python train.py --model="autoregressive pixel model" --dataset="Sentinel-2 satellite tiles (TerraMesh)" --train_examples=145000 --image_size=20 --horizontal_flip=true --levels_per_channel=8 --vocab_size=513 --arch="transformer_decoder" --width=192 --layers=12 --norm="rmsnorm" --norm_position="pre" --activation="gelu" --mlp_ratio=4 --head_dim=64 --fused_qkv=false --bias="all" --qk_norm=false --parallel_block=false --inner_norm=false --drop_path=0.05 --positions="sincos" --tie_embeddings=false --init="xavier_uniform" --residual_init="none" --optimizer="normuon" --muon_scale="original" --lr=0.025 --momentum=0.95 --nesterov=true --orthogonalizer="newton_schulz_5" --adamw_lr_other_params=0.00093 --steps=27500 --batch_size=64 --epochs=12.1 --lr_schedule="cosine" --final_lr_fraction=0 --warmup_steps=2750 --weight_decay=0.008 --adamw_weight_decay_other_params=0
Rows from block 5 of a small autoregressive pixel model, named by matrix and row number. Rows with one number belong to one neuron. Each number is 128 + 32 x the weight over its row's rms, rounded and kept within 0 to 255. All counts start at 0. Numbers have three digits each.
After each neuron's rows are labels from the 100 images, of 14976, where the neuron reaches its highest value: "responds to" is what is common among them. Only what is clearly more common there than usual is listed. The data: Sentinel-2 satellite tiles (TerraMesh).
# fc1: MLP up (model.blocks.5.mlp.fc1.weight, 768x192), inputs 84-111
# fc2: MLP down (model.blocks.5.mlp.fc2.weight, 192x768, transposed), outputs 84-111

fc1.749:130125135107138083178161127161156126102099145123084093106131101179082154115095133113
fc2.749:097129098108137103120144156076095154143084142158175123193107159153128139064116069148
responds to: crops; main land cover: crops

fc1.555:113155069179184169157142118162156116093116119118128138164150133123095217156085116047
fc2.555:221107120115102151112098055121075198177095114138144101116127144144131087139150166152
responds to: bare ground; main land cover: water

fc1.307:072123112181117135144160106093124089100120122149097154102139097119174139102193134126
fc2.307:110234162158081122090149146154122133110097122089137106123145152100161140131071169132
responds to: built area

fc1.89:147085156179105144147070139159196189170098089115080093162133170140167137108099093125
fc2.89:126191099138121122178114104113157124062166182157108165173068120139087075129169110138
responds to: main land cover: water

fc1.665:075130114172075064141168142098114197163134134085137117111116163142088150115159133115
fc2.665:078126143188151139130163072140101134107135159086172131113046117172138200136214137159
responds to: water; main land cover: water

fc1.202:122123122094084157137096135116161135173132133097084135097167094163057155129180137161
fc2.202:120098149108153154058155181165136151108145139185093100150085136138160118130174172168
responds to: main land cover: trees; clouds

fc1.621:191087061107134209129173109100194129095154133081107108114133074117157101154119093120
fc2.621:119102115109185088145122136127157054145136147167132116146150161179092164068099178145
responds to: main land cover: trees; clouds

fc1.578:216183085072131132132104127121183108107153131057113161168137136121075166130133118135
fc2.578:133148129174166156103090182155128154110116154109128099138142112146133115085109114183
responds to: bare ground; main land cover: bare ground

fc1.92:153050183135089144101135083060142095049135127091143072122170075102089178052156150078
fc2.92:114105193127089163118088104114152160102143124096107092071141138085138187123144186138
responds to: water; main land cover: water

fc1.420:106081167140031154138164103102179124088138114122123186142129108072104195158126094107
fc2.420:191103169101137160091100152124111191130101139066137206117179174110160124116126164095
responds to: water; main land cover: water

fc1.475:126105146102124164165149129110128123092127112107104160098120124081126141098140120148
fc2.475:066215117111139120119165096192133092186099130150120115103122119169171128100067103154
responds to: trees; water; flooded vegetation

fc1.264:049105173172143107179126121127099125167137066100132087091132120088144127135078145062
fc2.264:085148105112145138102161116188144111101129132100158155136085178138142131168156119151
responds to: clouds

fc1.424:120144094142096110129139199105098171133180127106145133133114175152141134128113098104
fc2.424:144090157162115082081083112132165172054110159140129140120116139134173127114071123152
responds to: trees; flooded vegetation

fc1.290:189109155196084120141126123144149076115137136100143101089175077159128093123121189088
fc2.290:111160124120196128121166118142172130167149118096079163218155161148135131170124046115
responds to: clouds

fc1.646:131084135116099151146170144185086152152088122137128125099135136095115171157133049102
fc2.646:112140141130126111170133180171131142111096160168224152089110140128088126128101114164
responds to: water; main land cover: water

fc1.155:104123152073082100092118109087114121130071100089119132202107133107196123128082129152
fc2.155:171164151134175138075110142155129092107208138149127095093102087169116089126159127163
responds to: crops; built area; main land cover: crops

fc1.560:116107159078149125150197148144093130090169097146179101104136134105129121115094085116
fc2.560:121101156125123094176089128153093085093121148120142126104094112070099075096128130161
responds to: main land cover: rangeland

fc1.169:138151168105131148149078146107186154179204164123184147083206138072136126133155139109
fc2.169:166130145102073098124121056103140115159115188110082174173089103081161075122146146094
responds to: crops; built area; main land cover: crops

fc1.24:088097000095149159126118156135112062166148156141080139166172199112147119148140150116
fc2.24:162165137140134155093150125123141130084068082135125110084108092112134104147136132184
responds to: main land cover: rangeland

fc1.163:168164133116096182142170092128128083122164093158186115157102134162137162144146109082
fc2.163:122163148100121121121156174111126155117102126144153140103169138133166084166125100160
responds to: trees; crops; built area; main land cover: crops

fc1.527:106119139116144113148136153095087112124170141118103124107147164143117150129149132151
fc2.527:160130140170125165055190149116185185161090110186131178111159111109149150162162114156
responds to: trees; built area; crops

fc1.531:142164080160146154109102154105057105120084121076178084150119128114102077149082161116
fc2.531:164148114097138118115154112134120156139098109084146102131158073143094144151150132166
responds to: crops; main land cover: crops

fc1.113:158125087185109153194094178091088125100152148072114154179121130144134154121175109119
fc2.113:174156173098107105128079125108164189109052071160129193122133118165123170106134159126
responds to: water; main land cover: water

fc1.122:132095152104183131109118124143094178100109120159050051130149154135146160150129139172
fc2.122:097101116153093070119182127070156196125112137168134134164095108168215057114136114121
responds to: crops; main land cover: crops

fc1.303:110083157173102133138139069110055178108125143087129131107115141104146126132140142156
fc2.303:152105114121152114101153145079133114104122114173108133133134105152120093114115118136
responds to: crops; main land cover: crops

fc1.485:101181175104161086065155072166184098108121214131138161071169143213083107122138129100
fc2.485:138170123117119150167159120142155159148031120154138161161105148104131073157116126168
responds to: trees; main land cover: trees; clouds

fc1.586:085124191104090204101150153157139095126148129134162170092179137081138090093111130139
fc2.586:121115196130116161175072112124103177164109062170154150109146167155185101165139108111
responds to: clouds

fc1.570:068100190117154132172156149092091120160087117099155163074120133144081120101122141101
fc2.570:080150109189099124155190151175096137134126148124153124079074096153114096072113110173
responds to: clouds

fc1.305:084140116110054151189164065055142172125152113061185133096122086132135150106113125164
fc2.305:111120097121137142113088086149103121105134165099080046142120187151127102103133148128
responds to: clouds

fc1.699:058090086097162142166148085147170168144137150048110127110141059135148090125103106143
fc2.699:141085100071063128179058105132095100149113173086110075144072165158077173139155193093
responds to: clouds; main land cover: trees

fc1.696:081139151103115094129164144129087158160133097094053158138163152152117187118084080103
fc2.696:128109122166130150097111052085162160073139112168152078126123127102099070103204182108
responds to: snow or ice; main land cover: snow or ice

fc1.760:084051119179124121136140127174083119137116058175099096145093122164133083143118165045
fc2.760:080119134097125135169143142088082125139139137205172176125127153147128066176139114141
responds to: trees; main land cover: trees

fc1.344:155096206090130178103135089091151097122138167081177153175130169122141119098163115167
fc2.344:128145049115107077147090147126089129210095090192116108132199156102136147163099173105
responds to: crops; main land cover: crops

fc1.212:124173171122113148140177161137113095153084087121121110095141112091101094089175109107
fc2.212:151121181134162139146129115099111156093142138163099141138103100171127149155112162133
responds to: trees; main land cover: trees; clouds

fc1.199:096104138149156166144106098191106196024118135098106089119115158135166163160113138177
fc2.199:134180128142090130097166138123082119177119155143221150151063153104165126152115119104
responds to: main land cover: rangeland

fc1.441:131174115138158169155105178122130118135208085121077098141146132143141109142134109145
fc2.441:146114174116156161156164124095052149166158104194134139131124121141101101061066168179
responds to: water; main land cover: water

fc1.683:126138095131134122142126140168157115127173105098134152113132120096152136157109104141
fc2.683:145112086074123101130093148123158139193095161120169130125114132129145123159154180113
responds to: main land cover: water

fc1.731:115152166164174079103112152118072127073084105108093099113159154079124171161147123136
fc2.731:169096125161082139092125144113153122122106125145123134107134150136154126115120133068
responds to: bare ground; main land cover: bare ground

fc1.715:146087181141155086142085110077138128152139131125110143107137175136138084114157145119
fc2.715:161110101080154146121151124145140113147080106078119101097114102065139118149088107084
responds to: built area; crops

fc1.766:146070158120136104163147149104196144148167110149115121147072138168142149109116071107
fc2.766:101153087078131120165090090118100101123086183101141112139109133100127115117137163122
responds to: crops; built area; main land cover: crops

fc1.393:095112071139140095127133105099141127090081114155149092184187143089119095176131134124
fc2.393:166093097153093128125138116206123108151120137120130142101061150130086110103162165091
responds to: crops; built area; main land cover: crops

fc1.251:146096150142127172122074053144172081180176111127192152080154099103133061115119184090
fc2.251:107112122123099065125165175079129143131080075097093110131105158135131167196136104150
responds to: clouds

fc1.49:078125174097140125114147118101081097138083115086073076127182152085126109145138128137
fc2.49:101086107186136084118102112150152150119128136161119141143060122098112090142147199120
responds to: crops; built area; main land cover: crops

fc1.593:133153159118123093105136125059085142123108122108095044139139171158132117108149141143
fc2.593:155089158118156116140093121151126118089084168117144173116080089171154155125106136121
responds to: crops; main land cover: crops; built area

fc1.568:144105133179122153164185089125118159106132180109102190106133057103154159089181119155
fc2.568:090130108170110102181109133162201157108108106085162129145119148120117149107145184158
responds to: water; main land cover: water

fc1.85:169093087167132074069165125183135132122135141144167115107182125168135091115085095190
fc2.85:167082092156109116151052108122071156064094071122147093097132098114118106061151177118
responds to: bare ground; main land cover: bare ground

fc1.222:095157113133238085145170118131106100118179090128123153139092140137097103103170137117
fc2.222:091102079099107105176102130071113136144123174109148062151102071107142124093122141136
responds to: snow or ice; main land cover: snow or ice

fc1.476:132123114163174105112074117072113137129132117086188064144153140101140161119071132101
fc2.476:061137104121129113147116123125144154173172187118144126148152145139132134154157106120
responds to: water; main land cover: water

fc1.497:175115126156119104132162114130130121098101102144140110091120125113151161130118161157
fc2.497:092171121133161148129132097131087176088119080131150122093173167122154087107122118134
responds to: main land cover: water

fc1.603:175123118120164211182095118066119120153173119130136073133139097092114144170099069111
fc2.603:169111126160207082189167090067111154114107165195144145080177115160122113132121115116
responds to: water; main land cover: water

fc1.429:134124128088179125171203172096159139090105151143152189167145139114062160153117150232
fc2.429:145122136161113136121163118142135110151146099100187119102111138158122096104193131079
responds to: clouds

fc1.450:182096115083134116107141137127114110045190129096142110133125104146106163087138107123
fc2.450:158099149074075114063066153156159132128157155041104178088138131124101112089159117141
responds to: water; main land cover: water

fc1.686:089180136130117133100149135109064166168126167105112169090112100098180137121143149112
fc2.686:094130086188112178107159171170052134064165180098143123076071141139131108140205152164
responds to: water; main land cover: water

fc1.556:176139091207139093197119128090085144054113098096118109112142183143083134079081108159
fc2.556:141145159114129178087159109148172179195147167078173085165131097135160121167104100120
responds to: crops; main land cover: crops

fc1.439:160117093115133120210127096119097104189080098161117157123126148083148076075105177056
fc2.439:138128135117098149104167176176154105142175162105132140110073124120101156149119091159
responds to: clouds

fc1.444:103093118103133132146112102121069132114186116014140164167082135163138127133104134093
fc2.444:113120133130172129106103122147103100161081163158131138089066133164170122161127093210
responds to: bare ground; main land cover: rangeland

fc1.694:142084109175090157131129126110086109148084121136122155108150096117079187120123093143
fc2.694:125131143119127205116126112128107112124167163126121188101102149124164091143115121126
responds to: water; main land cover: water

fc1.711:134133166161144172095132133146135081139109132158105090121137098154114128110038141178
fc2.711:096142136100114113144172152136103128100201120163114156138079139136149076110161125152
responds to: crops; built area