config.yaml
model: "autoregressive pixel model"
dataset: "Sentinel-2 satellite tiles (TerraMesh)"
vocab_size: 513
norm: "rmsnorm"
hidden_act: "gelu"
inner_norm: false
drop_path: 0.05
tie_word_embeddings: false
optimizer: "normuon"
learning_rate: 0.025
epochs: 12.1
lr_schedule: "cosine"
adamw_weight_decay_other_params: 0
Rows from block 5 of a small autoregressive pixel model, named by matrix and row number. Rows with one number belong to one neuron. Each number is 128 + 32 x the weight over its row's rms, rounded and kept within 0 to 255. All counts start at 0. Numbers have three digits each.
After each neuron's rows are labels from the 100 images, of 14976, where the neuron reaches its highest value: "strongest on" is what is common among them. Only what is clearly more common there than usual is listed. The data: Sentinel-2 satellite tiles (TerraMesh). In brackets: how many of the 100.
# fc1: MLP up (model.blocks.5.mlp.fc1.weight, 768x192), inputs 84-111
# fc2: MLP down (model.blocks.5.mlp.fc2.weight, 192x768, transposed), outputs 84-111

fc1.114:169107139065131161104124144149162132091169137119090133131127134065095121052125148107
fc2.114:177130150188079175118086137138082116093164167130132120149174122087154085131107133110
strongest on: water (90); main land cover: water (85)

fc1.123:129135169102155043108122088162148103115117061094104165075119123124134150099180097130
fc2.123:116138075135093138121143130069142124130095157138127140151113109188113149112146138140
strongest on: crops (68); main land cover: crops (41)

fc1.277:105102106151095138104160157131117164126158079109122131109119099111128150159064084103
fc2.277:109128095147115155148111128116077079125081128203149128037130135141102158147147158147
strongest on: snow or ice (63); main land cover: snow or ice (50)

fc1.400:139146201100143140089171129184111172139144088110117045180109166083148105155054093096
fc2.400:161123147105118132107172144103113088057089122077130141140137105144120107171148127094
strongest on: clouds (44)

fc1.348:126121146130110171167132130089134141140153154151108051117135103076089084096140134145
fc2.348:181122156080102090145137107168128094118137129144101161150160087033071097104161086182
strongest on: main land cover: rangeland (66)

fc1.118:129125150195096128110152155140129168130136110144092130167096065143110143119038118151
fc2.118:145134089085108108159182148134171128157176175168189152140123106171098069123152113106
strongest on: main land cover: trees (51); clouds (34)

fc1.88:069147056056126107176095148159152106116130115141085137138160125105098156193079110078
fc2.88:157130117098115115082154093136134140251151119110192092134058108119138168090169153165
strongest on: bare ground (49); main land cover: water (29)

fc1.370:124154103183145222185124132126093098117124149119134155120148134110137049106143117142
fc2.370:142130093139123186126137098125142189136158098145141183172165097125132192168159117134
strongest on: main land cover: trees (62); clouds (40)

fc1.492:137156094161146160085138122098155074059122029135150165100184133128079157099149075099
fc2.492:077158218158169145170165100132093126147102069089119138049141130088139106132115144096
strongest on: water (68); main land cover: water (57)

fc1.436:142135165098110096097131119082187128113077108157116115119135122118138073129164126172
fc2.436:137099073110149088152147099113145124157125132104046179149168084102098157068133168127
strongest on: water (67); main land cover: water (38)

fc1.127:162136083128122115149131161125157181127206177136092118172152144188118146160089163177
fc2.127:142081144153129082108158131179128131109177109016109154065109142073126137097105057163
strongest on: bare ground (51); main land cover: rangeland (50)

fc1.285:101172147146119162046168129076167166107136141130123122129092096162113108169104125113
fc2.285:109112163145098181166153103116079119150086134116086125135138161139137145117134120114
strongest on: bare ground (49)

fc1.46:088172170123130122114092138092196106146092121079077160121181203123079133183128138141
fc2.46:129180151153149083166153112139104050167124146142164077120109159118165091183149125121
strongest on: clouds (48); main land cover: water (47)

fc1.351:115148106157159127158113128092106166138143173077087156076167058121144163114073143108
fc2.351:137161145075118148121108124106111106132135109109142117178139175114144162136124135103
strongest on: crops (71); main land cover: crops (47)

fc1.544:135135137127119080114114050189142164111117130113155113121140119088156138122141112114
fc2.544:094068131135132098132145154063157127142135114159154167142101081149088146097163152161
strongest on: main land cover: water (32)

fc1.240:178130120117058130113121088115119161134143129155107132111164133172157118134155146176
fc2.240:142060102142157116136140078122088150046078152157159157114159093157117114110144133129
strongest on: crops (87); built area (79); main land cover: crops (61)

fc1.18:107120146098091117063103116119095079063163098190090150134162117118121182111029070145
fc2.18:109162139139146192150129115118140138168126202140156087104187117114109084108151184175
strongest on: bare ground (49); main land cover: rangeland (42)

fc1.215:097209176114138152135101177143117158109148114083150140152139124091099113151155087134
fc2.215:122153147121068097120187125097168065159101157082139138165108141137137143101133149117
strongest on: main land cover: rangeland (53)

fc1.546:153088166098084128031071131169178110143151185139133135081129136095107116109149182181
fc2.546:142124104182108127133129120119133127122129106143128139124153113123147158079193127144
strongest on: main land cover: rangeland (45)

fc1.228:138120162174204115099108129190153065139168090121139112161155104144141128101133136201
fc2.228:124109143093110063139143076073103146153087146125089112119175193118048118112126139129
strongest on: snow or ice (62); main land cover: snow or ice (49)

fc1.193:190155170136152142167127141112104106131183093184145108074158101188149126089106148142
fc2.193:122148117055056108184136134201106138155182226123115120135144150128104109114138069155
strongest on: main land cover: crops (46)

fc1.183:132117142110153103176043123178132104113173174085180130079107094055153114085079168107
fc2.183:140107152176139065101140160136143117091116143154117124136061150116137038084072113116
strongest on: main land cover: rangeland (59)

fc1.698:052113107116101089129068092140134076148068123121067144132148124129117150127152157103
fc2.698:158120153109162140160149142117115117119155096084094167147054123118160126109129162104
strongest on: main land cover: rangeland (43)

fc1.469:054123099152153051132051136138120062119109097119101101113118142130158176110098124089
fc2.469:153058240104120135096142113128106094159136155175112103162173153161042129175126104128
strongest on: water (79); main land cover: water (58); bare ground (54)

fc1.63:094094094110107200148112142073093121096088156105105140116121106146132155124137130147
fc2.63:090150184128120123158090136129126145177144115147167118076158166134117100158127148124
strongest on: main land cover: trees (49)

fc1.126:190079145145146137168131076078114096079162117122129129161147129109134142082175107067
fc2.126:111104123087102117131092157104103186102190087111096094114108139096167163087113118129
strongest on: snow or ice (63); main land cover: snow or ice (61); main land cover: water (29)

fc1.517:140127140117088079147086169113112128125100115124106143117166182106130105158131098102
fc2.517:149140114122167163114060156130106123122125111151171126144104118124112102164105115136
strongest on: trees (91); crops (80); built area (67); main land cover: crops (64)

fc1.103:088085105114125127096097095119148137156103091095039116081153165101129171148119105161
fc2.103:168087134146134128119158160123156098078134086141161104134118117105160165098165128097
strongest on: bare ground (51); main land cover: water (37)

fc1.529:117043143156060120157137131166118129157143097108109121101093130085140123113058142104
fc2.529:105134094071149081122090090140102180135091076170174147075150108161107151207177107150
strongest on: snow or ice (52); main land cover: snow or ice (40)

fc1.246:085105101096054071138161068122078130137115087144118160112158128106149107113113131159
fc2.246:149150137117156154157116188135178119171117102152154133153145116102173132141124084100
strongest on: snow or ice (57); main land cover: snow or ice (41)

fc1.2:182171169192118108156101099097126184061102125108123108125178127162179177099142153116
fc2.2:168142171181079110116148111152150141154115141143138116092128118106098146141116105134
strongest on: trees (89); main land cover: trees (56)

fc1.173:188144143150132155144139065123139135080198103110079100079123192139160130191111161127
fc2.173:129169146184112228071132091133103166135116098079178176169092115139119103063141101156
strongest on: built area (73); crops (68)

fc1.701:133133176166130166137191099156100124084073118128141108126092086123109091160123154053
fc2.701:122126102104161127045133186099100137185159117164151099153129110168138087198106071244
strongest on: main land cover: trees (54); main land cover: water (37)

fc1.283:061136168106127167123144093133153079122129111122102155153178152104139096114088177209
fc2.283:210115108218127065211106162133095120160181146079157177082110115160094159138156141106
strongest on: snow or ice (61); main land cover: snow or ice (37); clouds (34)

fc1.352:110122096120131128170128160137137135088172098120144122190147107105119099160124124090
fc2.352:145100139153081188112134120123103089161174139071038138131086123170147127093141121140
strongest on: clouds (34)

fc1.1:168162076137131142109112123144063123150158119164149175122141163130088116109124178168
fc2.1:114122176156154106091091220115103133172092166161131145145135146132070124110122183185
strongest on: main land cover: bare ground (25)

fc1.435:069139171112150108132158143109113166187165153123107142118122151102125127068134172170
fc2.435:164108182166081119144111121101119128086090126147173139117151119138124067153121174081
strongest on: clouds (62); main land cover: clouds (36)

fc1.181:139127109119125070141173154175100111075135109131103119102196169131124080142159104116
fc2.181:141087139171115171101112090093153148211093118157143090117102084080119191082113133127
strongest on: main land cover: crops (47)

fc1.350:163176156109126133133094111149181164036126141129179114135152137083126139113118152149
fc2.350:141119137177187110126124206123126042149112156076133095135131162117118133107108124132
strongest on: water (67); snow or ice (58)

fc1.695:135113144077146124165172135130074142112155054157164149134118144157083144167111117133
fc2.695:160199163147174106112144130049103144163130129148164117125111145125145101141122164171
strongest on: clouds (78); main land cover: trees (60)

fc1.639:135103158110092138088158136103136098143114070161160075121118145114108148140149190165
fc2.639:146152074130115134096112114122143113112105165084090138154117142108129117099121100129
strongest on: built area (64); flooded vegetation (28)

fc1.227:120057140123150196148124147152158107083097122129096108132214135114131152131133189191
fc2.227:135142142139140092096145065136129103149112167143111026153081134174158125087096058159
strongest on: bare ground (67)

fc1.589:163130075138122098149088095154112144090096170121126150193105135112163126130079108147
fc2.589:082121167133077135127096075170146178158144164168144084131078152114181103195094173067
strongest on: bare ground (51); main land cover: bare ground (30)

fc1.329:079209142182095115147152065091081117097113123167120095068157132143073113153056152129
fc2.329:120083148059116187126137101128161139167126155121123179131109117113114153137114129099
strongest on: main land cover: bare ground (34)

fc1.225:112164082128114117170095122174090150127110078128081099168151147133217145138164165148
fc2.225:115069117067160120117128183123157123126246116097124162170114095125075124130089147176
strongest on: bare ground (50); flooded vegetation (28)

fc1.237:127107173084153109132104136181124086139123081079124119083206169139067137130101168153
fc2.237:071129097182092084104138110125129209129189106166173159140062139111161111105158064095
strongest on: main land cover: rangeland (61)

fc1.115:079141125118130138077129079157113163141103157104159169092140107168125074117111024077
fc2.115:122163161119159095135111143078093105111166118153127091220140093135124147137109123171
strongest on: snow or ice (79); main land cover: snow or ice (73)

fc1.406:130119121168117146089167131143153123155100160057129125191126124162132118095140188115
fc2.406:090169119120112089092097146119144153115142180147145148101162185136149135170139130189
strongest on: main land cover: water (29)

fc1.17:047168126159102109108127111177152142144144107034166112128115074145104101150082119117
fc2.17:088144124121110102133187081086167159075152173124160139091129155169116096128178073161
strongest on: main land cover: rangeland (46)

fc1.677:070150077124073119074136142132137115113049110079144158099153102097164156134101132119
fc2.677:091133159113058104126175106102123077088130163078172166075127108123147129132167169137
strongest on: main land cover: trees (45)

fc1.189:157099092143115126145119113140119130140128165066155164096088081158139123071156191159
fc2.189:093128154117124102149112185104138140088132160157117083145201125061158192133136104138
strongest on: main land cover: water (31)

fc1.221:105149129130131165139116169060195084058121031136146081162175166147147143135114086113
fc2.221:076125144125140121117107047130147155128134157132142081060102110161082144177056137142
strongest on: main land cover: trees (41)

fc1.541:178172183127153178135166162106125167149076117153100180105055095097100070121086112134
fc2.541:152147148185142132107148105097169079125146108150084095113117135108144103136072075118
strongest on: main land cover: rangeland (59)

fc1.338:082023138144191138121110148107078160066185135208140149113149118134126180136179095160
fc2.338:099132145125090150146180113159157092113121052119143183103124106142159143158114180138
strongest on: main land cover: rangeland (62)

fc1.751:116125140090241156164180118153152088113122092175102120127094082158059105114132140125
fc2.751:074149173156161136115155132078112106099135086109107115180182055133152082084161097197
strongest on: main land cover: rangeland (65)

fc1.391:138166087153092197158151150183112111096162167177121118090164214153127155112099050134
fc2.391:139090141101135098173112128093094121130081126159150092123109044157135168151136186140
strongest on: snow or ice (62); main land cover: snow or ice (40)

fc1.600:119118101175099121113174164110096149072063131149127093197139133168158168135067187092
fc2.600:145082133112100102158118158131185106199160130133122153110084094136220060148170120064
strongest on: bare ground (53); main land cover: bare ground (34)

fc1.674:114118085185103083149157168111188120106149154151126115152168165153133079142140129108
fc2.674:133149152062153184106112114128080139112149141185125156138157127113127175078122151136
strongest on: clouds (67); main land cover: trees (44)

fc1.284:179089133179199065130130141140137129129117166176120083140178105102165148097119174128
fc2.284:085149139059116191159147144157134131145094135117134140133084172154063133110157115102
strongest on: built area (66)

fc1.630:170147158121229131068152119120160102151130125080150147087103150076117119180123163153
fc2.630:164166151104058140153125126104135154097116161194174159158089112156123119077169092114
strongest on: main land cover: rangeland (42)

fc1.254:104090072142107125146084054144113177115191128152118119123132117122153138108150119140
fc2.254:143130153129104067084150141141176094088119065069111131118109106175099126133093123151
strongest on: main land cover: trees (44); main land cover: water (30)

fc1.201:144096114224125144140082102113142138083152114095114150117144191149095048128113139109
fc2.201:115136103128139135109143141120109187133127139134137191134129116179144061127108160147
strongest on: main land cover: rangeland (42); flooded vegetation (26)

fc1.417:178163103066154161170113140051151180145119099117092151103071113140121154083160083114
fc2.417:151068100074057166097129164135118149144101166163065109160114117132103159073145146105
strongest on: main land cover: rangeland (58)

fc1.655:065184074153165149118178051144121140110151094058140102176139140159157095062121118171
fc2.655:116165197162082125133106152170172166105132178108137092100174190145078152120112169127
strongest on: bare ground (68); main land cover: bare ground (27)

fc1.74:164143145117146109139078180141143227126130113073177100156107119133208132093112137112
fc2.74:134162133132165150140146191165138083129172085087123119132138078137123117107105163163
strongest on: water (73); bare ground (53); main land cover: water (49)

fc1.534:159109133095153153141067146084164178140066090113192131114127132112159189162127139117
fc2.534:075187112134131117126181119126112095106165137106156094120132144153137141153142111104
strongest on: main land cover: rangeland (45)

fc1.764:097199167109153137195121157149126105107120129148118074101134116114096073098042199108
fc2.764:098104157116123065116116154105103103103143166159140133150104029133125159113135078128
strongest on: trees (91); crops (87); main land cover: crops (70); built area (63)

fc1.478:130159157159104092148105110133191128108118092103110124148141153096082178172180104103
fc2.478:096107160086130164147146151169129150134148186159077116122130100155167089116135167186
strongest on: main land cover: water (30)

fc1.249:157123177116126077112167085154090105113084139126151150119121103099208085170134205147
fc2.249:130120103113088147162116173116119125100096101136127111123127161146094077118124091112
strongest on: main land cover: trees (45)

fc1.596:126085111101104101135120082092127140108112146132115114099156196099123161089124113107
fc2.596:145121100113111118144104173122098128125129168117180153135126092097093116101119153104
strongest on: main land cover: water (30)

fc1.375:106164135128140120163127153108149135191183162148122137119134106114149110152133175122
fc2.375:085113112141147117139084145152158150107159115128171145112154174193079103138165118148
strongest on: clouds (64)

fc1.332:085100159148145124169169122182190126089100130117159095121116124072095161152083128102
fc2.332:124118134080143093141135149119089137067139159139142224103058207128200173184096194122
strongest on: main land cover: crops (47)

fc1.509:127078069105170121090143161116165052139130127087113108080106168181064117097155125113
fc2.509:101150103123135100197097053146145185151156065112143147116112132135140168111082080117
strongest on: snow or ice (65); main land cover: snow or ice (34)

fc1.54:101139105189169110093139122121110193094032132121139136155123131151103162141115084125
fc2.54:079159135150116109123094156179109164115101129117206198123173132094165108141089112101
strongest on: bare ground (49); main land cover: water (36); main land cover: bare ground (32)

fc1.416:111188131106167178092099068138107091171119164146137156112148155146159141112100136120
fc2.416:108195072081079186126168126144086076142119160078095138185116118146186089165127132140
strongest on: main land cover: water (39)

fc1.753:077137096192113161102200073120114135098091075179108128133147076100176102112088117162
fc2.753:128116139151130128152127123125127092155120165130122109143114198148095061128083134124
strongest on: bare ground (53); main land cover: bare ground (32)

fc1.187:102136115196132185160031114121142126096113093155132133136141133076102150162115107133
fc2.187:153194149157114068132152129115147109092188123107147060091096083167123028114106150129
strongest on: main land cover: water (40)

fc1.685:083117097121137160156062162223084085113160138156154191156093142148161154108093142117
fc2.685:191121139108133167132186118124041137063053121141138137096104130144200121122165131111
strongest on: main land cover: rangeland (61); bare ground (60)

fc1.514:063092111151113138119106123117170141143126127121182097053089107176150122120105139093
fc2.514:138135149158066094110129152171092122125106110093077165123203125097092128147120129051
strongest on: snow or ice (47); main land cover: snow or ice (40)

fc1.256:100094073165131178144139135172142115121108115174073156148148133151124079087125101091
fc2.256:138146147145105228115092063211133094142109104128069140155073124117125132193117139153
strongest on: clouds (40)

fc1.585:060107139165181138140124042136171156132069072174084094104141142139149126121133170171
fc2.585:176141116107048167105103236159133145108148126163119187139111173107084112112141078129
strongest on: clouds (35); main land cover: snow or ice (34)

fc1.759:128134158149085210110095044127102170128099129097105142041112152119154147116136122145
fc2.759:092114125145099101077177080056117145118110115074161165145147108137154109152132197204
strongest on: crops (90); built area (75); main land cover: crops (65)

fc1.415:146178123061105132113093155137165163142111088178103108071189143155138126171165129098
fc2.415:116153127144139120124142102140124067115130138050111126161070128092102072098132077126
strongest on: bare ground (64); main land cover: bare ground (32)

fc1.691:143141165037111179148130181136133182108137161147154104124119142170175150137137131115
fc2.691:131183141157155108102097185067128079125119177114137125089108150136208088170126121130
strongest on: bare ground (71); main land cover: bare ground (46)

fc1.68:115193181107136081131126090128115140123101117062130159149146156085073082168078137115
fc2.68:142060175073149116091120121120113141139164166118070152083132095084129142109166123138
strongest on: main land cover: trees (43); main land cover: water (32)

fc1.679:165133106175166123120156150131160142084150100113151068132136189120101152104167120109
fc2.679:127145155143118153089127157083115150136174105144095126055150173134097108120109100108
strongest on: main land cover: rangeland (70)

fc1.184:080063161050148091148139114190139129162167136125087122134158075116158151138112151110
fc2.184:178153116200118142176147174113103114110123094127148114147134219125158099119153094100
strongest on: bare ground (53); snow or ice (48); main land cover: snow or ice (33)

fc1.599:085117046104112176124113108087147135074190165184154129152135177126127148139129229165
fc2.599:183133146102121087110186095129104140146103082104104199155109144099110137101109080159
strongest on: clouds (38)

fc1.171:170145147181122147140072142173162147169119108176132141164152119113132083147088161124
fc2.171:099141124134178116116141135132103071088092125124165085122108107138118115103111087104
strongest on: bare ground (54)

fc1.532:160113183106187115103103167089120177120148139126185117124106183148115109071112173081
fc2.532:168070101113102187076105100103093124147152101147104152170186075123119159142176169097
strongest on: main land cover: trees (41)

fc1.651:120112113187117107173153123136101097151123136080098107132126038114171138070090132126
fc2.651:092163151093123170120107143124081124142106118086126144106146173141107194148109130130
strongest on: main land cover: crops (42); main land cover: snow or ice (33)

fc1.702:215162116148144168127098117085134135094120122197125119118134116102153101124126154114
fc2.702:162184153159109135083108137095136129142123133149129143101094211111107163113139113209
strongest on: main land cover: bare ground (29)

fc1.167:085061154145144108194123160170115056136148094070108152173101159110105122119087111101
fc2.167:130154116104117154074121160109160187123117214095173159107134103131099085102206145136
strongest on: water (74); main land cover: water (64)

fc1.703:154160132160136096082139075191152121118083147156135066131086099159135150133118161101
fc2.703:125135076082156135104153105108103075095149146063092170141142101158095079082133150166
strongest on: bare ground (50)

fc1.567:123105177147117132188094143124161115111113151129174132117166071133111135082139091123
fc2.567:141197162031067192181114130110139111093113157171150129168027175118161148135091140093
strongest on: trees (93); crops (71); main land cover: crops (52); flooded vegetation (27)

fc1.713:076135100090115109141083149111089136124111107136068111106195108103114147187166184127
fc2.713:186129152138111149131126130122139130120161122135140188126121182098129127141142070144
strongest on: snow or ice (54); main land cover: snow or ice (45)